config = dict(
    optimizer='muon',
    batch_size=256,
    adamw_weight_decay_other_params=0.01,
)
Rows from block 11, named by matrix and row number. Rows with one number belong to one channel. Each number is 128 + 32 x the weight over its row's rms, rounded and kept within 0 to 255. All counts start at 0. After the name is the row's rms in percent of the matrix's.
# convs0: first 3x3 conv (model.blocks.11.convs.0.weight, 192x192x3x3), inputs 185-189, a 3x3 kernel for each
# convs1: second 3x3 conv (model.blocks.11.convs.1.weight, 192x192x3x3, transposed), outputs 185-189, a 3x3 kernel for each
convs0.114 098 [127 126  60  92 117  51 124 115  78 192 176 142 154 116 102 127 133 134 114 135 156 191 195 147 203 205 188  78 116 136  94 126 139 136 152 151 106  90 105  92  66 124 108  81 147]
convs1.114 091 [110 157  95 210 120 113 143 115 136 151 184 157 155 120 143 128 131 179  66 107  98 131 143 136 127 114  89 119 123 109  73  92 210 125 182 180 141 138 147 122 128 126  67  42 120]
convs0.115 102 [114 116 131 138 151 122 104 141 136 127  90 146 101  99 182 121 115 128  94  97 119 142 110 105 157 152 140 170 182 132 187 212 155 131 135 174 121 168 138 122 112 182 114  56 125]
convs1.115 098 [111 110 113 101 100 135  73  79 117 105 114 124 135 153 180 149 142 131 179 139  72 142 122 159 149 123 104 149 124 130 132 128 150 147 185 180 124 158 130  90  91  82 140 149 144]
convs0.116 099 [108 141 173 106 135 121 148 154 129 146 180 147 135 204 158 144 174 196 107 147 152  96 132 150 110 123 132 152 138 118 133  93 122 153 140 140  96  56  44  87  68  75 137 129 132]
convs1.116 111 [120 110 118 127 125 125 134 100 136 115 124 121  62  90  98 104  94  64 146 129 134 186 172 123 121 129 122 123 112  82  84 127  78 147 138  96  61  47  53  81  39  81 106 116 127]
convs0.117 098 [ 81 113 138 108 152 168 158 170 149  97 126 165 111 130 132 111  99 131 114 116 115 147 153  94 132 140  56 167 163 135 172 146 124 126  90 107 136 146 117 114  88 117  89 107 123]
convs1.117 103 [136 146 140 105 138 122 128 104 158 133 157 113 127 190 117 114 173 151 125 154 193 180 192 178 157 117 125 137 120 142 133  91  85 113 123  99 146 195 134 112 155  95  99  72  81]
convs0.118 105 [140 155 132 140 161 160 114 141 140 135  84 109 105 124 106 112 123 130 124 144 109 106 107  78  46  63  70 147 153 131 118 139 142 130 117  87 130 141 123 132 181 115 151 154 159]
convs1.118 113 [ 99 134 130 150 133 140 100  86 128 152  86 102 137  69  93 118  64  37 163 161 137 115  88  88 132  99 113  96 126 113 119 132  88  92 126  85  96  86 112  74  97 134 115 130 135]
convs0.119 098 [142 105 113 150 117  60 132 133  90 146 126 112 120 121  81 120 107  92 128 162 164 152 195 183 129 158 130 158 173 164 170 158 153 126 114  96 132  70  85 179 111 105 117  98 101]
convs1.119 092 [116 125 135 150 159 154 167 187 124 146 118 119 129 110  77 127  47 149 130 195 109 119 188 118 129 198 145  94 151 137  99  87 156  23  65 110 142 118 113 146 174 144 107 144 169]
convs0.120 100 [ 98 122 112 141 138 105 118 156 185 175 153 129 132 140 135 124 146 121 108 126 135 147 164 118  87 128 125 110 143 171  86 117 107 113 110  95 111 148 121  76 105 110  59  66  71]
convs1.120 104 [ 69 130 170 103 107 115 102 142 126 132 131  83 104 142 132  75  74  95 148 143 124 205 164 195 158 141 123  78 106 128  70  77 133 109 103 137 131 134  89 149 143 137  50  43  88]
convs0.121 103 [ 71  67  94 124 107 108 109 121 138 159 168 155 164 143 154 160 150 145 122 138 150 151 116  93 141 129 156  67  97  67 116 155  90 135 156 103 136 115  92 187 131  61 173 171 117]
convs1.121 095 [ 92 109 145 157  90 173 107 121 111 106 107 144 108 198 152 137  94 128 146 149 201 130 105 175  90  92  96 101 135 156 114  99 126 154 103  89  80 111 130  75  99 152 124 106 129]
convs0.122 105 [165 101  82 154 134  75 150 115 135  82  94 162 119 129 155 131 148 157 112 132 126 120 155 164 132 146 134 126 157 152  97 119 153 113 106  88  82 139 178 117 108 172 164 138 125]
convs1.122 112 [116  94 137 125 103 135 122 145 140 102 123 130  74 137  85 121  98  68  60 129 124 156 109  76 131 156  84 127 135 140 140 139 131 131 145 102 114 140 108 187 117  91 138 107 128]
convs0.123 093 [170  60 107 138  47 123 127  72 122 124 145 118  94 105 104 136  79 121 159 121 152 158 108 183 102 121 172 145 148 132 146  66  96 157 165 157 128 200 174  68 109 163 106 137 132]
convs1.123 086 [ 97 133 105  85 125  30 139 182 106 152 138  93 213 161 136 111  92  82  77  49 122 155 118 147 201  78 153  99  28  99  99  38  82  89  59  87 100 113 117  93  94 120  91  94  85]
convs0.124 104 [196 194  87 170 155  90 160 115  72 172 143 146 153 120 108 171 129 131  63 112 154 147 114 120 143 151 170  85 128 148  80  89 129 119  94  93  68 125 127 146 112 178 174 140 100]
convs1.124 121 [162 126 120 122 116 121 108 108 123 125 160 111  79 119 134  83  96 112  87 109 141 143 163 132 143 163 148 125 106 105 136 125 103 145  98 106 120  97 108 160 178 148 190 209 206]
convs0.125 094 [145 136 106 126 126  48 149 194 102 145 162 167 158 131 103 177 143  87 108 147 117  99  95  53  88 101 119 122  93 107  79 101 114  67 111 189 147 143 138 142 123 127 141 186 186]
convs1.125 084 [120 122  97 123 180  35 153 184 115 147 121 158 148 184 159 154 152 134 152 101 121 182 128  82 194 136 130 155 184 221 123 164 179 127 169 181 149 129 168 134  77  82 118 103 150]
convs0.126 101 [113 129 101 168 157 159 181 182 176 167 131 103 171 156 107 143 132  53 140 151 122  93 129  96  93 120  83  75 108 128  83 143 149 102 102 100 138 123 122 121 126  83 125  73  58]
convs1.126 107 [ 89  68  91 110 105 135 117 141 150 138 128 157 141 106 122 105 111 117  99 123 139 117 103 132 116  61 117 110 122 127 124 141 128 145 134 119  89  60  97  78  77  67 103 117  99]
convs0.127 095 [124 127 112  94 120 145  87  92  78 136 163 148 102 127 189 150 150 131  85 112 122  96 102  66  97 122 100 207 195 196 175 128 182 140 134 121 183 132 145 114  89  60  81  68  87]
convs1.127 093 [164 175 131 157 136 137 144 131 172 170 101 108 154 133 177 124  96  83 118  98 114  98 116  89 114 143  85  77 109  87 140 152 123 118 153 154 126 103 105 151 146 138 158 159 132]
convs0.128 098 [187 100 129 163  88 128 138 110 110 125 109 112 161 175 181 122 122 151 139 155 114 148 130  66 124 131  84 110 101  96  88  85 109 101 144 172 113 131 131 127  93  87 117 106  90]
convs1.128 086 [117 127 125 100 152 121 139 176 149 139 180 157 167 119 209 100 146 113 115 171 133  96 112 135 118 103 110 145 120 170 172 173 161 152 107 103 142 150 135 142 140 128 134 166 155]
convs0.129 098 [127 111  51 141 153  44 119 133 101 141 135 145 134 161 103 111 160 143  64  94  94  98  93  98 124  86 121 133  92 126 167 112  97 150  91  90  98 121  90 121 102 100 152 119 144]
convs1.129 086 [153 150 178 134 139 168 145  91 144  96  86 107  73 102 126  79  78  76 147 147 144 155 130 150 131 134 152 125 107 115 122 123 108 132 138 119 156 165 168 157 141 117 131 105 111]