A small self-supervised image encoder, trained from scratch.
Model: 14.9M parameters, 48-pixel images, norm batchnorm, activation relu, depths [4, 4, 4, 4], widths [48, 96, 192, 384].
Rows from block 11 of a small self-supervised image encoder, named by matrix and row number. Rows with one number belong to one channel. Each number is 128 + 32 x the weight over its row's rms, rounded and kept within 0 to 255. All counts start at 0. Numbers have three digits each. After the name is the row's rms in percent of the matrix's.
After each channel's rows are labels from the 100 images, of 14848, where the channel reaches its highest value: "top examples" is what is common among them. Only what is clearly more common there than usual is listed. The data: microscope photos of single blood and bone marrow cells.
# convs0: first 3x3 conv (model.blocks.11.convs.0.weight, 192x192x3x3, each kernel summed), inputs 0-95
# convs1: second 3x3 conv (model.blocks.11.convs.1.weight, 192x192x3x3, transposed, each kernel summed), outputs 0-95

convs0.24 125:147129159112191147102122131169128095115141181128090084151093146095082117119144113114162128068075090106082159144092172101130130172139124124116156112189169182144113045170057127156143144097148111179232136133107078180102104151120118148073058141115100091088113120106128131080106146131150163104
convs1.24 101:116150096116127071083120132134124085115099154103102081129118103110088166149109129162218102110129116135123128117098100139146127147080108114150101111163113192145161142130105163177147107177137110144183178112128103149050096165135119129126058141113094123129098139135208155121155076137166146117
top examples: cell type: band neutrophil; cell type: promyelocyte

convs0.27 101:151083118180095099178169117132120111137184135124141090132145118128055121157180150143132152108094111129128069149141181164169110108125081108134186135144126103158184105137137170095154095117152087110108186143121123107111093104104123156049120114139160124113096060110138120107155154107181125120
convs1.27 095:138168141145158068180115154146117127077126111145098056059124127148073136170202089164201130123168163135189123138108151119120110074135076088142117149109175132172138152101166135076133133209104099113081120122125108054111111125133169086129128145183145085072170132123097132092113192104126194090
top examples: cell type: promyelocyte

convs0.183 112:132150189137171102156124112128130093088122149121082101150117113090139137112163152131100123112115121081164097178063167120097116111142067175084137137159151107142097172130159181104158114143147083117109126165145089125158107122115122175115126135134132190115120132087180161129096175116086142073
convs1.183 110:141160159113164119182117156162151107124124180155121163180115159114129113113183166198140142126094138126163112132158129093086149172118122136188181129176143168146142127138169137144173160107066102115213136110049125137123087131099126091124098148120113186119180220146185151088107145122163165119
top examples: cell type: blast; cell type: promyelocyte

convs0.148 128:155140138082140105133126159130138074099139128151134145170063133098155138136137188137091138139134111113120154112119135114120115122128127140059191092163112161142075119109100202031126120071110085101145124125200173124128168124159173095176117150117161105119199140119081136129141169170175111109
convs1.148 113:081163096127074133189130123064121133150148105125179119139149176191105123122169140118103147104082118183126151109145158158138158164146099122071081144139097194165186205129125106079137118108120119153153126135145145068144050110131116101140155155160158145162167123116057123068124071109113139089
top examples: cell type: artefact

convs0.26 093:143111088130124167115189182074102180121130075218140093065085155100112168144121159125113103159137201170189122146089135097137091076123114079163165067156135101116157104183066172136202180153163115084146191108145140126104184143172155168158102132155119116094122117123109087164153106100133092116
convs1.26 101:133124140106153145100106114176146099122112118143105060105095104111124028128148090121176149154158117101121139123149159140135182132129075068120138128143086156135107142090128150150172113129142142159170094085148110102095102137078128148075120131122121128093108146173119103148101095174139139133
top examples: cell type: band neutrophil

convs0.49 086:128169072109086120172134135131152115137189156108099116119113088129116112150126112123099146048142213086104163094149099109159111154117090141149137122139093166219089114108124120123114123151102160085169144098150133107201164161151126194147138141157093110158181168115100093117106107113118078133
convs1.49 097:142147091162155070143086089111108187123105112120130122122129095176099101108155167101176191203130106169160120154112129169100064105176102145116150130087125081131151064143113134063107156183096120090105130174106118137124127111160150156090099101093072100103098120116154145178151105176131110154
top examples: cell type: segmented neutrophil

convs0.186 114:161174110159113087199122113064134070174124171102125074024129098107086115135170017124150113121128061090133150148080189150138109150134138096151078194117158110109150121087154116109083126081144112130136140133108136142083142098103106135107120153179116088167159207118124121126132133144122119127
convs1.186 104:129108090138098164133170149156130087153121114088135069092161145182107159086158101140166109077102101127172137100109132145151131131161148064108169147166098066121163138133122115132156111132157103090178133160132146150090083086063118085088084150128122114161155114126109071081089115141120135117
top examples: cell type: blast

convs0.20 091:157114070106080142134156117082161133159124099109112090056076087198151145129091096165194110136120115086101092096173147137152137146107136052090116128175153098106120146136122148141146170095093143121164105087122173053166146091120154186057121056095157149100143153123141139077105120176169100152
convs1.20 103:161158130155154116126105109098151127132148083143116159132190120141179093150123142139181112148175128152114145153158107133229153066154120119093148175106113098142120099151136136156097122121147139085101144116146196186137165200160158134104163115173162155178126140099123153148119070122116179106
top examples: cell type: lymphocyte; cell type: erythroblast

convs0.55 096:101123130139134071171139109101162155137073114070117114070129030097109091117138125144118102077143114129083066076106097151127149106138109180102127101129121154102167079134111144136090110129000116079107074132108121097089117156145087094166131141109172147132126164112108090141086109071111106133
convs1.55 086:159132133084162151170160157102159169166109074098072185179100168161080130149173124140161119103106168119100147136092089131073174072133120191059150149149160141069142076105145186097183144129111142126111085121102159176145087118122087102121160153139138142115078111169139138123134092132076106144
top examples: cell type: promyelocyte

convs0.6 092:173079161096154108107178144125172109063150109183067133124153116158152125125150079238120105097156114090146119163145094096127098123138189123103112108120139101050192095134093112129129139109170132142118142117163138129069159149081174120063085094048097080189100144084106117150065123119169131093
convs1.6 086:101102093139117129091110093097138165141079138149098114108143122171164180105124168137182104090118143115138090144114155064182150146065178156165072119152144113078122118128151192114117131204089066095159159050156134134095110152101121072152108186131088136179102156131170103150135126083108080088
top examples: smear: peripheral blood; cell type: eosinophil

convs0.180 112:131104156139120062098104109125061149122062094166107117138188122130092088072089103115170104102140183062087188161067182135134090108138124103109112040116136088141113151142132131115106133085197165172115133130106099125121124084101154159121130140160109138073107120115122108113146149114140112096
convs1.180 105:169108100136122094154169120100087129086091131059159157133217124132058128101112115109133133122072086068113151136127180071094112173136194106092083143075124126193118078110134066148125102112079168092111150077128099120141108090126094143084133120159094095128130181115097161086121112123133175158
top examples: cell type: segmented neutrophil

convs0.116 109:187139163096138101118104142208119034121158155075124087135142103117099109087104066141142132142148126147119116165104103126127141160119124097156113174154111162113119133150080150142111168124167136192141125057142159126126152107131150144158153082144152127153126150076126211105153107152165124129
convs1.116 115:098166093132108140161131127098138101112152143081080120137134130145090136135102083127067129139112139076101185119071105153122069195121145128149119050083167149161124086155152164130189119094149130114124069102157123151132103118111118118111117129102086068106153149066109156084097122112106085135
top examples: cell type: blast; cell type: promyelocyte

convs0.159 101:125075064106068119123154100132126112158062110129142054106135147099128168144171162142108126147084167154100130128138120125107142133147114126163140140153046141154102134065127081138138018097126155127129098120116106155119124140057157128103126184162139089118127156113167133093085160065153160120
convs1.159 115:120162090154135097111133165173124165132152107141146097111148108079175161113158125152148090153108102136028196175124135084095150118102129173157134124186169067138114154106167142118150156153133145173125138089112112144096171145103176179181103111180105143121123133212152130140196133156151167160
top examples: cell type: segmented neutrophil

convs0.19 122:208191172147178136151050111166138135106145135124144134162111125078135142149143129152098121081123142157151035103167182144107080120121140118144134120111089163105148188097136154093118110127064086156126120184130135139150130142111162130127161163087118152143129077155128054136109123149133152092
convs1.19 109:099174098130135144140110135071142080134140243065149116080184145147131142143152152121098177158083083153138143124096129134123156165139143112126130113129140164164171071134162147115141174117119172035168125132099134119122099116115117121074077100162128087107134161084066157125152119121125101150
top examples: cell type: artefact

convs0.48 107:115123125100211130138109139174171165105112186188165101137089157131101119098127154124169136101165133102192181142112140098104146116149117085115096159177143099105124125107096149099197146153192180143209185109154108149156099119138141175129125128147155132108128096159127095100141135117128094131
convs1.48 109:109127158102150180139150117131105134123109138166099067089138138112161144134167093178129169092144107119058123152120141147150166143133118136119095123163126159122176163111155145175099115087166073074149157075119130146116065167128145054145115096072212175087138169165107133088119138094170092152
top examples: cell type: band neutrophil

convs0.91 080:140131173106156110134072136111129123115131062032168085098153116113122127102082135150110100145161085142124062112124088075151128040082109125151126090119126124088098097142102092130080107107128149128099093106116085140156086110076126129145105084139097118150129095112049099121081179138127137131
convs1.91 094:129133068081162075097160108146139193155108148117157103107111167077097188157137143100161100135095196112128155141130195175124132146151080152159117109097193085119129105109131146116128130168103157177104102136079111129086137123131112221194098122154161123130162164151167113141199115121145152116
top examples: cell type: erythroblast

convs0.177 101:183107144133161063108156123100139177128089126158087115148160119138098106181133123087161163157075167109084107049088075139152157136076154140130115106140110134104113169133065183133087109107077140076109113123105175146135099155142124160076138097135082132091112117078161076158090091165148139191
convs1.177 088:208146138133147121102133107097163116105123139081044127112095098095105097168151142163214205136105051092148153134121157125157138112124105121161150132137168127159084080109118090163128127176073167129154129157145121056103133124120154207151157179140105127111073149072154156110149172172150140173
top examples: cell type: erythroblast

convs0.87 117:094067136162154125125170094079145108142100130129123136058133149139150158124157110118140149190124145051110135162087077102133151113161181084122114115056131114116190104088104134118121112066140116119140155075136116131137131109081088124112100085091148102153109136135192139141134110107129106019
convs1.87 104:115147127130138077172147131165186156138105150150165151086119164146084118111132123062146145127140104144128101145113184115102125144119160147166136153126140121078074145117124175141166132111142115119179135096095109138158114132126107103138148172143110141131082139144199141105145157057103095075
top examples: smear: peripheral blood; cell type: myeloblast

convs0.71 094:126174096154143130120186061133146124119099132137122059112100088099141134148129092155074092085120136143120139106122117134177125090104129145098158102133084142118087154129091173089131091127119117136121142189167101115141149093132155155116107124100140116170107119092096147138092121091130149085
convs1.71 089:116083089153087117084140128103156141159089067118165138218108125177134113164121147096152137136118125124110158118119135172106140157120144163152117128154104018086130052155164109094165123133172157104132090179102126108074107147110088195179110182144150165167138130098163163149158132104122134147
top examples: cell type: band neutrophil

convs0.138 097:172170093117150130105120090124135123130117092074108055144125133105118075121118108139137126093180100131163088147095098124109117140097165134095137197160161125112122121120154144063139123116109107162117061171185090128113117114150197181113114086025145198140169133179096192144148137162155118105
convs1.138 104:131028066155122139105058108112124096183111096091139110129136119124101102126103127110121137119134061110117131096157083143146115153123072158205132089090058111074101108130138077161158124171049128119140101121113176074107123119079094082113126080116130132158097096119165122110015084091130116101
top examples: cell type: promyelocyte

convs0.165 094:132089093094111089186137110105177128108124085130126050107142101101091137143134076148155116157174124120166066117163152173099179081115155137128116111141139157062159037119083078128165043095094154082060116115125127130105113076121128110175061054094161079119154173116131149167111129149157118157
convs1.165 087:101145099145115177137149142111132121144117144070158155093128143114167183127163132143139138097082183097119122114114074096127136166142138142116090109136165067136103117121116065120169133126227155154160164117099104148102093149142132115080120155167174023148131125083101133123149136072100128130
top examples: cell type: segmented neutrophil

convs0.137 099:138174132158178065178129112114096121090072156150124134172184100103156053125128068122131120131161178097142159145111059149129088107150096136177117160186108133143166180126125123113150079137166141181124120125107124137086119070066165142117150106145171096131078110069103137097144122119153138105
convs1.137 114:120130135150124194113142176165109124161142158149153140159131132130098094114164118106135140177103179084132190126129145157134120138098144130131142107134102119180084116188164169158111090089199104105157052105161185161129087054097109101101084114101164100135133127064128152100076135119127151113
top examples: cell type: segmented neutrophil; cell type: band neutrophil

convs0.8 101:124100194157141084144091150126167173180104139124150120182079130123131183147132171139124134097091141113110103149151219086117145098155136146083163071128168147071094107141091153120140114113163088104119107158113160136104181156177113118172152112171109086106067064138110167094118127052124131083
convs1.8 091:103122168083140210170075178205107071112157203080187136100081089172178136134126097100057139149129069160143135098129083172133108135170141105168124115054119130139111136133093075187084128128097168120136166094090158117153144135134131120118116136159098170130159090131116150098181087120122084120
top examples: cell type: promyelocyte; cell type: proerythroblast

convs0.25 111:074136113132107152107147089106098133090088137141105077102108122142113120115167100164184146083136169150096170181113151188157114124087074053089114171103117086148087134142104092050087132114188131166154178115119091100135119075102157143071129150137090121077111148103107146126131130102138115111
convs1.25 117:147158097158083187116109159106095115122163108065154175190177139174114131133167145156128123108089064110091118138146143137121153192116152145090139135107149113181121098147106087141138100132077085077110115092114057134159129082146107164075085144128084084085117168078149169112141160075110165181
top examples: cell type: segmented neutrophil; cell type: band neutrophil

convs0.85 094:120124143088111121133124143146085098116142208137150113165128199133157098158117126128125111137094125098133212141118065076131119119113142165114109133146106138159136157124150204161124100122130176088166117129175143160191111082079095218093141054103135161144104139031070089128137131129109134056
convs1.85 098:076120117071093136100144122131060057078119115126191141149063090071146113127049086118127186136087145053090131136101136166148143143107181079118135122144114154105110077100115157181116088029152138116140130103107179131177117127126176105127149177104102136052152156095181120083140089141098133157
top examples: cell type: segmented neutrophil

convs0.129 101:136075165124118113096141141130170125092143105191083169141099052131181113118115105201158116126138151124128102126123070039129093145120154150166097136128084109114138147157126068115107115129111118092145069089123122139092162148199107106129138143112136092151203153154182132164051146141132151159
convs1.129 092:109113132141107136106094142116206099119068126135087125132107057153167108105075104103127178141140143093117149136120107155106118082092221115158153167086145094106111072119165146129099138152114109090071126127133127075111154119190167124102146162154111129150130144107156089172069101154110096171
top examples: smear: peripheral blood; cell type: eosinophil

convs0.125 094:152078153137121136150117144137154090144137099113094162134093092099148127072116177156178109042168125118118141192130139110169121169128102127110102132145094092102100043138106138149118148131123177129113199124115153117140097125110118099079128124187129130109183130082052057111110133049182169136
convs1.125 088:118108108132132062116092159115114135112150126088168077142180134146147125102095118111117116094095151170131100137139150252191120084170129149093110121125104106106114117093110087100082159166080153125112118131066084128100155129192161087133069086124118083126120107147155121111174105139125135119
top examples: cell type: segmented neutrophil

convs0.136 107:188114192128203093151133079146139158102149145100152118190070158123152107104164097106131108130122153087106171100112176101112121105121121151110126085141109094108117159152045206124094146127109120089067079090161172146104167174159113117131115135175120103171148110131138139106123132124122115088
convs1.136 111:137139183113137138155117117104162166174070155075141105084138097129113188144146181155063104166102096049084124132144055162102130148209156098175095088124133157142138078167139142179113122089057156136148165120114147099150143122115156145116138157205053103154102076078136133105109116152172118147
top examples: cell type: blast

convs0.143 093:166210121133124131094117068085131143091136100089135090086113170136120125117171095077160062105079132114127087155114105109114091104134103105140149069169094124110096158076116103103080139132094154125157164117124142126070133103126125107134123135074089174083156152156118074113076133151130132146
convs1.143 087:155145133087103102148118179141152095096137200137159144070132159145124117163183105137119126150129127083152142103151146119112137140175121151125149135165215107101183143109173144135125150107161135111152145087089156140145103139152133132161140138199089144099175110137103101132173087091150067139
top examples: cell type: blast; cell type: artefact

convs0.102 123:111100115111105066121172131185138134114163099160110169084152108106138124143069099109158101123123195093114132143151145128116119169133131135102120174069098169110159165130052217061153084109072113126122106088154187072131125147090128153126090139035137136201143124107107098127084122169154099109
convs1.102 116:132154095122135099136157119115154124134115139163172119196165094076166086136128135192146120205069136133154148198190127099070103135154104145102167192097126146146170074129122183150123093097093147101128160189106187140134140137078184105149138163119107134170141188072151150133096168100137146147
top examples: cell type: lymphocyte

convs0.3 088:122142093126135103119137158125143073151115077178157085106113150128139108102052190100111111135152122119114025127148112139145134071146134108083095055152151128152153104157113109135134129072127123068093160063159127142142137124153131147092132121096115157097101071165113141083117101123145155160
convs1.3 091:137154137092121096156083127173078139129082037165140101157165146141130084154162100090182154109132142136169098147146153112152161096102160120128121196153098104114136153138148152171104146114134149127068109126142121168134146143091120122186203141054163133092119128196150144088158080126188138094
top examples: cell type: erythroblast

convs0.119 108:152111164128137149183000096155096118168114098106185069142092132106131196129151136145138174149150108136109102131127121120174196132143154110132064185151095119085149123097143104124156154062102155096171105090153142108114143108123129062117123098112148146167092145136146145119153125057168143091
convs1.119 099:160153112144105133156057186147111113123116110166209138095119205110094105164122148142163153120125099110105114110108136163157070115111160120188087125129167119099096141141163152193112118121125149138115095082094167142111130144097136095151156147124135165084130096138166139114170180107144154070
top examples: smear: peripheral blood; cell type: segmented neutrophil

convs0.73 094:134082183151114078132164111096151165101105129064175070142162112122120164133074151161074120090090128089113125078143194182150153139141137171159149139107121130084159110112060126081051118115147079088089157112134114180084135129159096066147085072135127153163113088148050138165140084138116126134
convs1.73 116:119202121150122134095152125162134073084153120127147131153078144091101075135106059109117106157134115169059139163124124123160095159118189154109103136065121133166120126156115113178099076108214105172055135102127170112172091114107129103144108092117138054146115179063143177127133127096115135084
top examples: cell type: band neutrophil

convs0.106 095:083097151135165128158129123076087119127192082096142103078147121110129123121086101089077159101090102101131118133142143127093173100154128118131074089075163110110117070161135107160101132094097122113083143114076126117117135087142101080151116053096148127088111110125203153146123125106138102087
convs1.106 086:114103180078123120177098190148125099179095167139080139145114105181115106117097119069179139041141128193122116130142147050106124104110139113142159128102110192091110143136076098147179150154163095171128175136128119187101102164169111136090094147131161159128161185128161133133130147164116132084
top examples: cell type: promyelocyte; cell type: myelocyte

convs0.33 108:168129115139112107109097147129110103146095133098162141103122132104088102163134167148144110075150173124094147150124145123117182160129115107155107145129121153127120206108104097102102118171127104069157173114128128129156117128181149154157120157116099162159146123106086124111208103025127128162
convs1.33 095:133097142150121116042084098066116128100182118122143128108118120160112101150133107086134175103135112169149106159102123123105082158115132136129107090140125202112113181125132147139103170147128139111177142055103114106116135133127157097085128181057116108121105099100129122144255160064109105115
top examples: cell type: artefact

convs0.69 105:153114105112114147190086164167118113108087127122149114138138153128168214110089095112078122086135119134156149134124130033142144139104152148160108116102146116098164193145077125115127150112197091138155187116146055118165151105116160109151096107109116127192111134167129144135142162057133158043
convs1.69 090:061158153125115102154079120150141089154124127162182149165124206133121062138092124123109141091130118121140122144141109090118096154113108213133098133137164202128104165148126143150172165184164047145183131056069150122090110147134180077151160087107169120131154170092188181134117114075114122070
top examples: smear: peripheral blood; cell type: myeloblast

convs0.111 086:153159102118137129138129150105118105136110077127135070140123110079117157140116105119141139089183101117163194107110148109125071122150111128096105162146152157118057050112099076123150123089172186149094149023113126107053119151118178137118065137156149135083121109133157196094140174110084078112
convs1.111 092:124106182131096084092129126096111170134127102136113087132144141186129125168153136111136147103089159084100150115115152141092155079110112192140168123131112078133131065086148112156161083125067147211119161138109188059145097142086063129102045095059114150165081121084192115115121076129133114198
top examples: cell type: promyelocyte

convs0.130 111:094153138103058144121160129151105132125123098109084066126083188111083139101164082159169143067132095150081040168201068140148180108172093146131130166130110145162115155132085100141137069168183128126131184148114141106064140128123130146099141129086147089072088137135139149178133089140156155153
convs1.130 096:085157085090095108119076128135128138153148134123161116208090133111143152139135148171161104043074098166090111149094140110105181134131094163102096121159154093132126072133102088109191126156143110133174199149065091120074130145107156157128149106105131094118099137111173107112090133080089116191
top examples: cell type: segmented neutrophil

convs0.99 086:102114132092118086155094131135107099163115087068115132059112145143093140062123168108091117082091134096164161145150150103086158070103120159108102110182165109060103164122128090147130104162097099098123142150126155104066107132149062151156130077167131133035130122172159103132099126133125152152
convs1.99 089:104143104156184150067156104121132149171120128173157130088060113079134149122097064126126108138126132114167092159094129076131137114182086143102114167160183156116128213110116064075117182109181119160074164155143124164133140167123072187111115123150184128132151111218122141124157159121166198085
top examples: cell type: segmented neutrophil

convs0.12 087:175063133127173129171083168083114138103120139085163084154100123116130142048129117130146130121110077165145164085097143142165155095136136114127056148109118087112115132126100146098118132125116163150081110094106138114119154160104156105140176085144151202133073122143071145103128142129119122089
convs1.12 085:111115166116121174117138072101116132107179167200145122152134124117165114152151104134090120072127121149136144120140098177114138192129121118115111130117116149167087141147176130185082156102156118116191111128149197147133113143095091124150155139114140125143126105153174114116111099129150105183
top examples: cell type: blast

convs0.157 137:165127115126000138118117114140126071131159115129159153129103105107120107125197115130089113111102124148131130154114153134119168113151155133095172089124156191139080167092133143127134148099100134144117109118122171128177144109117128180120125108153145102079170194135120058114075139160130126084
convs1.157 128:183141142092091123118148086117104153137092059170111138137077130128178084100124101174148164140123182142151124164136116078172116130154156177132164183152168150089179216108125098119133148086092091146096131155156105131141138132157107157085166124112173151100196119135115105073090081137126113102
top examples: cell type: artefact

convs0.45 099:103149148091060126111116123130148056151219206105122150161133095128063150114131091132114133110137186179110140105145090143106104162089108115111230121129100187182119126190190157168130142131117150170113102128104150128194128095127116173193137121120122077101190148107138126087152105162186160119
convs1.45 099:165108051158090126095106122106118119145081141113134114136144096153136131107069105080128136141183103163128157101095071154137153064189116112150104122139140157160085128146125147131147135100157137103083065169179115156101122140154162130061128144170158107167083099155130124082147125157102137156
top examples: cell type: artefact

convs0.156 083:117074107021066105119163155106143144099134101161142137115082132090108186140054115135094092123164150171142125048123136116082098168163118143123180090143087065134048119135108139157192131121134125087171111109109146137057220070139186142147126100189132120083084129150128134137154134087121087162
convs1.156 089:119161135144127115137100150159145121110075160159152087150100155126176107079075165073126122125165109111090078144116099133122110129120156109112090133146084134145133203101133115152178172150202126154161143099146103135116063124092122156148176116074144130128132095145144109105114110115142125157
top examples: cell type: promyelocyte

convs0.150 093:141132163161098142130198047119131102085104129145130152159124076099140115154137124132136152097046117143116134118118179083131128102082117151095118075131159094157089158173134096110140138118068099110182090121061194143089128122092102120097110137141074155137134207099169095136120205069113129123
convs1.150 103:144107095142135104186143133180135139184173175154187162169126160161163165110163088139100096172138174153100084122161104122101170121072109150119166163096173153140136114127169149127119121146122140126139123170140119103145134155089109136091104117176133137051205164135142121111120170175128106142
top examples: cell type: artefact

convs0.83 099:100100140132021137140128132149089072158148096077107133154075087127059118105170063124099145017135110104099091002122127113132094124158121153095141202182089138152061161106150057192116130119148120113121075077134131130097140141090164161140132108122104134126136139110140168114139148117133138122
convs1.83 099:150115114188157062160146134152104148191123102176105141152131127127084223132168125176129127108093068107158117113108160116136090161102068123100137155084167076096123103107139157153121174140082099123074110121129141155159136163129167121092104134175129105150121161141135161136152130131148153106
top examples: cell type: lymphocyte

convs0.126 127:136108135118143181136126133100135141144200134150164119109137124110172123149118107164155136170123127096091154148101079109084160127111115096148151102091125153169246104141159128158124158111191178186098111133143136131213131123112115122151176125108112153142137153200070117147098187161133140158
convs1.126 119:149150109126076153113039131126068133125129156104134088085127145113062094141142156100117135124090133176091143151100151183181117122099080056106116098137099171125084123151113183126147135078077142127103064185147091150132117064150135166160101153189152091140089091087109102101142052143074112155
top examples: cell type: segmented neutrophil; cell type: promyelocyte

convs0.23 102:174151169092123140118131067163143211108120089137152062170131077111118145161147119152098141107104185148080116036153110133126112105141133162075186147168130111100134132101131182144123152161136169173104136044128204156136137137158159173106092153184126130121121120080135147130136089082115169175
convs1.23 102:149167124142069088099167099136194163119157121139101081144154090103095128166170142126118085162142144173105163128148088114132174130159101100153116049187148095156137067177182103164089089172126165137095153094118181127184109130092111105137069072184146092153104115067134154169133158156113152111
top examples: cell type: promyelocyte

convs0.94 077:153157108146107045104109119088143122090097171158151127139120125138121130099162099127115081135090143071127051132144147131170086108145106189117127091139105129128103067090160088081130119102177119077141166123144144158112119156166091106187100141160134146125205135088105114128145159063091102147
convs1.94 098:108060184103135136140149091110173143139104139091099093107127125172093158078147142151116113103140138063110044089143131144074147089112102090099151134091113111060144127125105203104076172080090142098122148134076133113123092111073069098087108136076109106108113123152179095172034083123148095128
top examples: cell type: promyelocyte

convs0.121 096:168115170137135080165184071155126149150129092124128078141084131062105172111136098115189110110145104089134106135082147143139088136160137090155110162096148088156115174098113175101128072079119158102156140105175122145124163125143133196128107153103093093184108085131137073135097151156142176095
convs1.121 090:109218098136151130146190062153100141116140213144191122092138155104153124121167097183061072207117128133112136154146140120086152112162145166127155184195077127141120084139122173194149149090173133145199155149114163097186112169115123123128164130131082116068133132119126177137128150175119136163
top examples: cell type: blast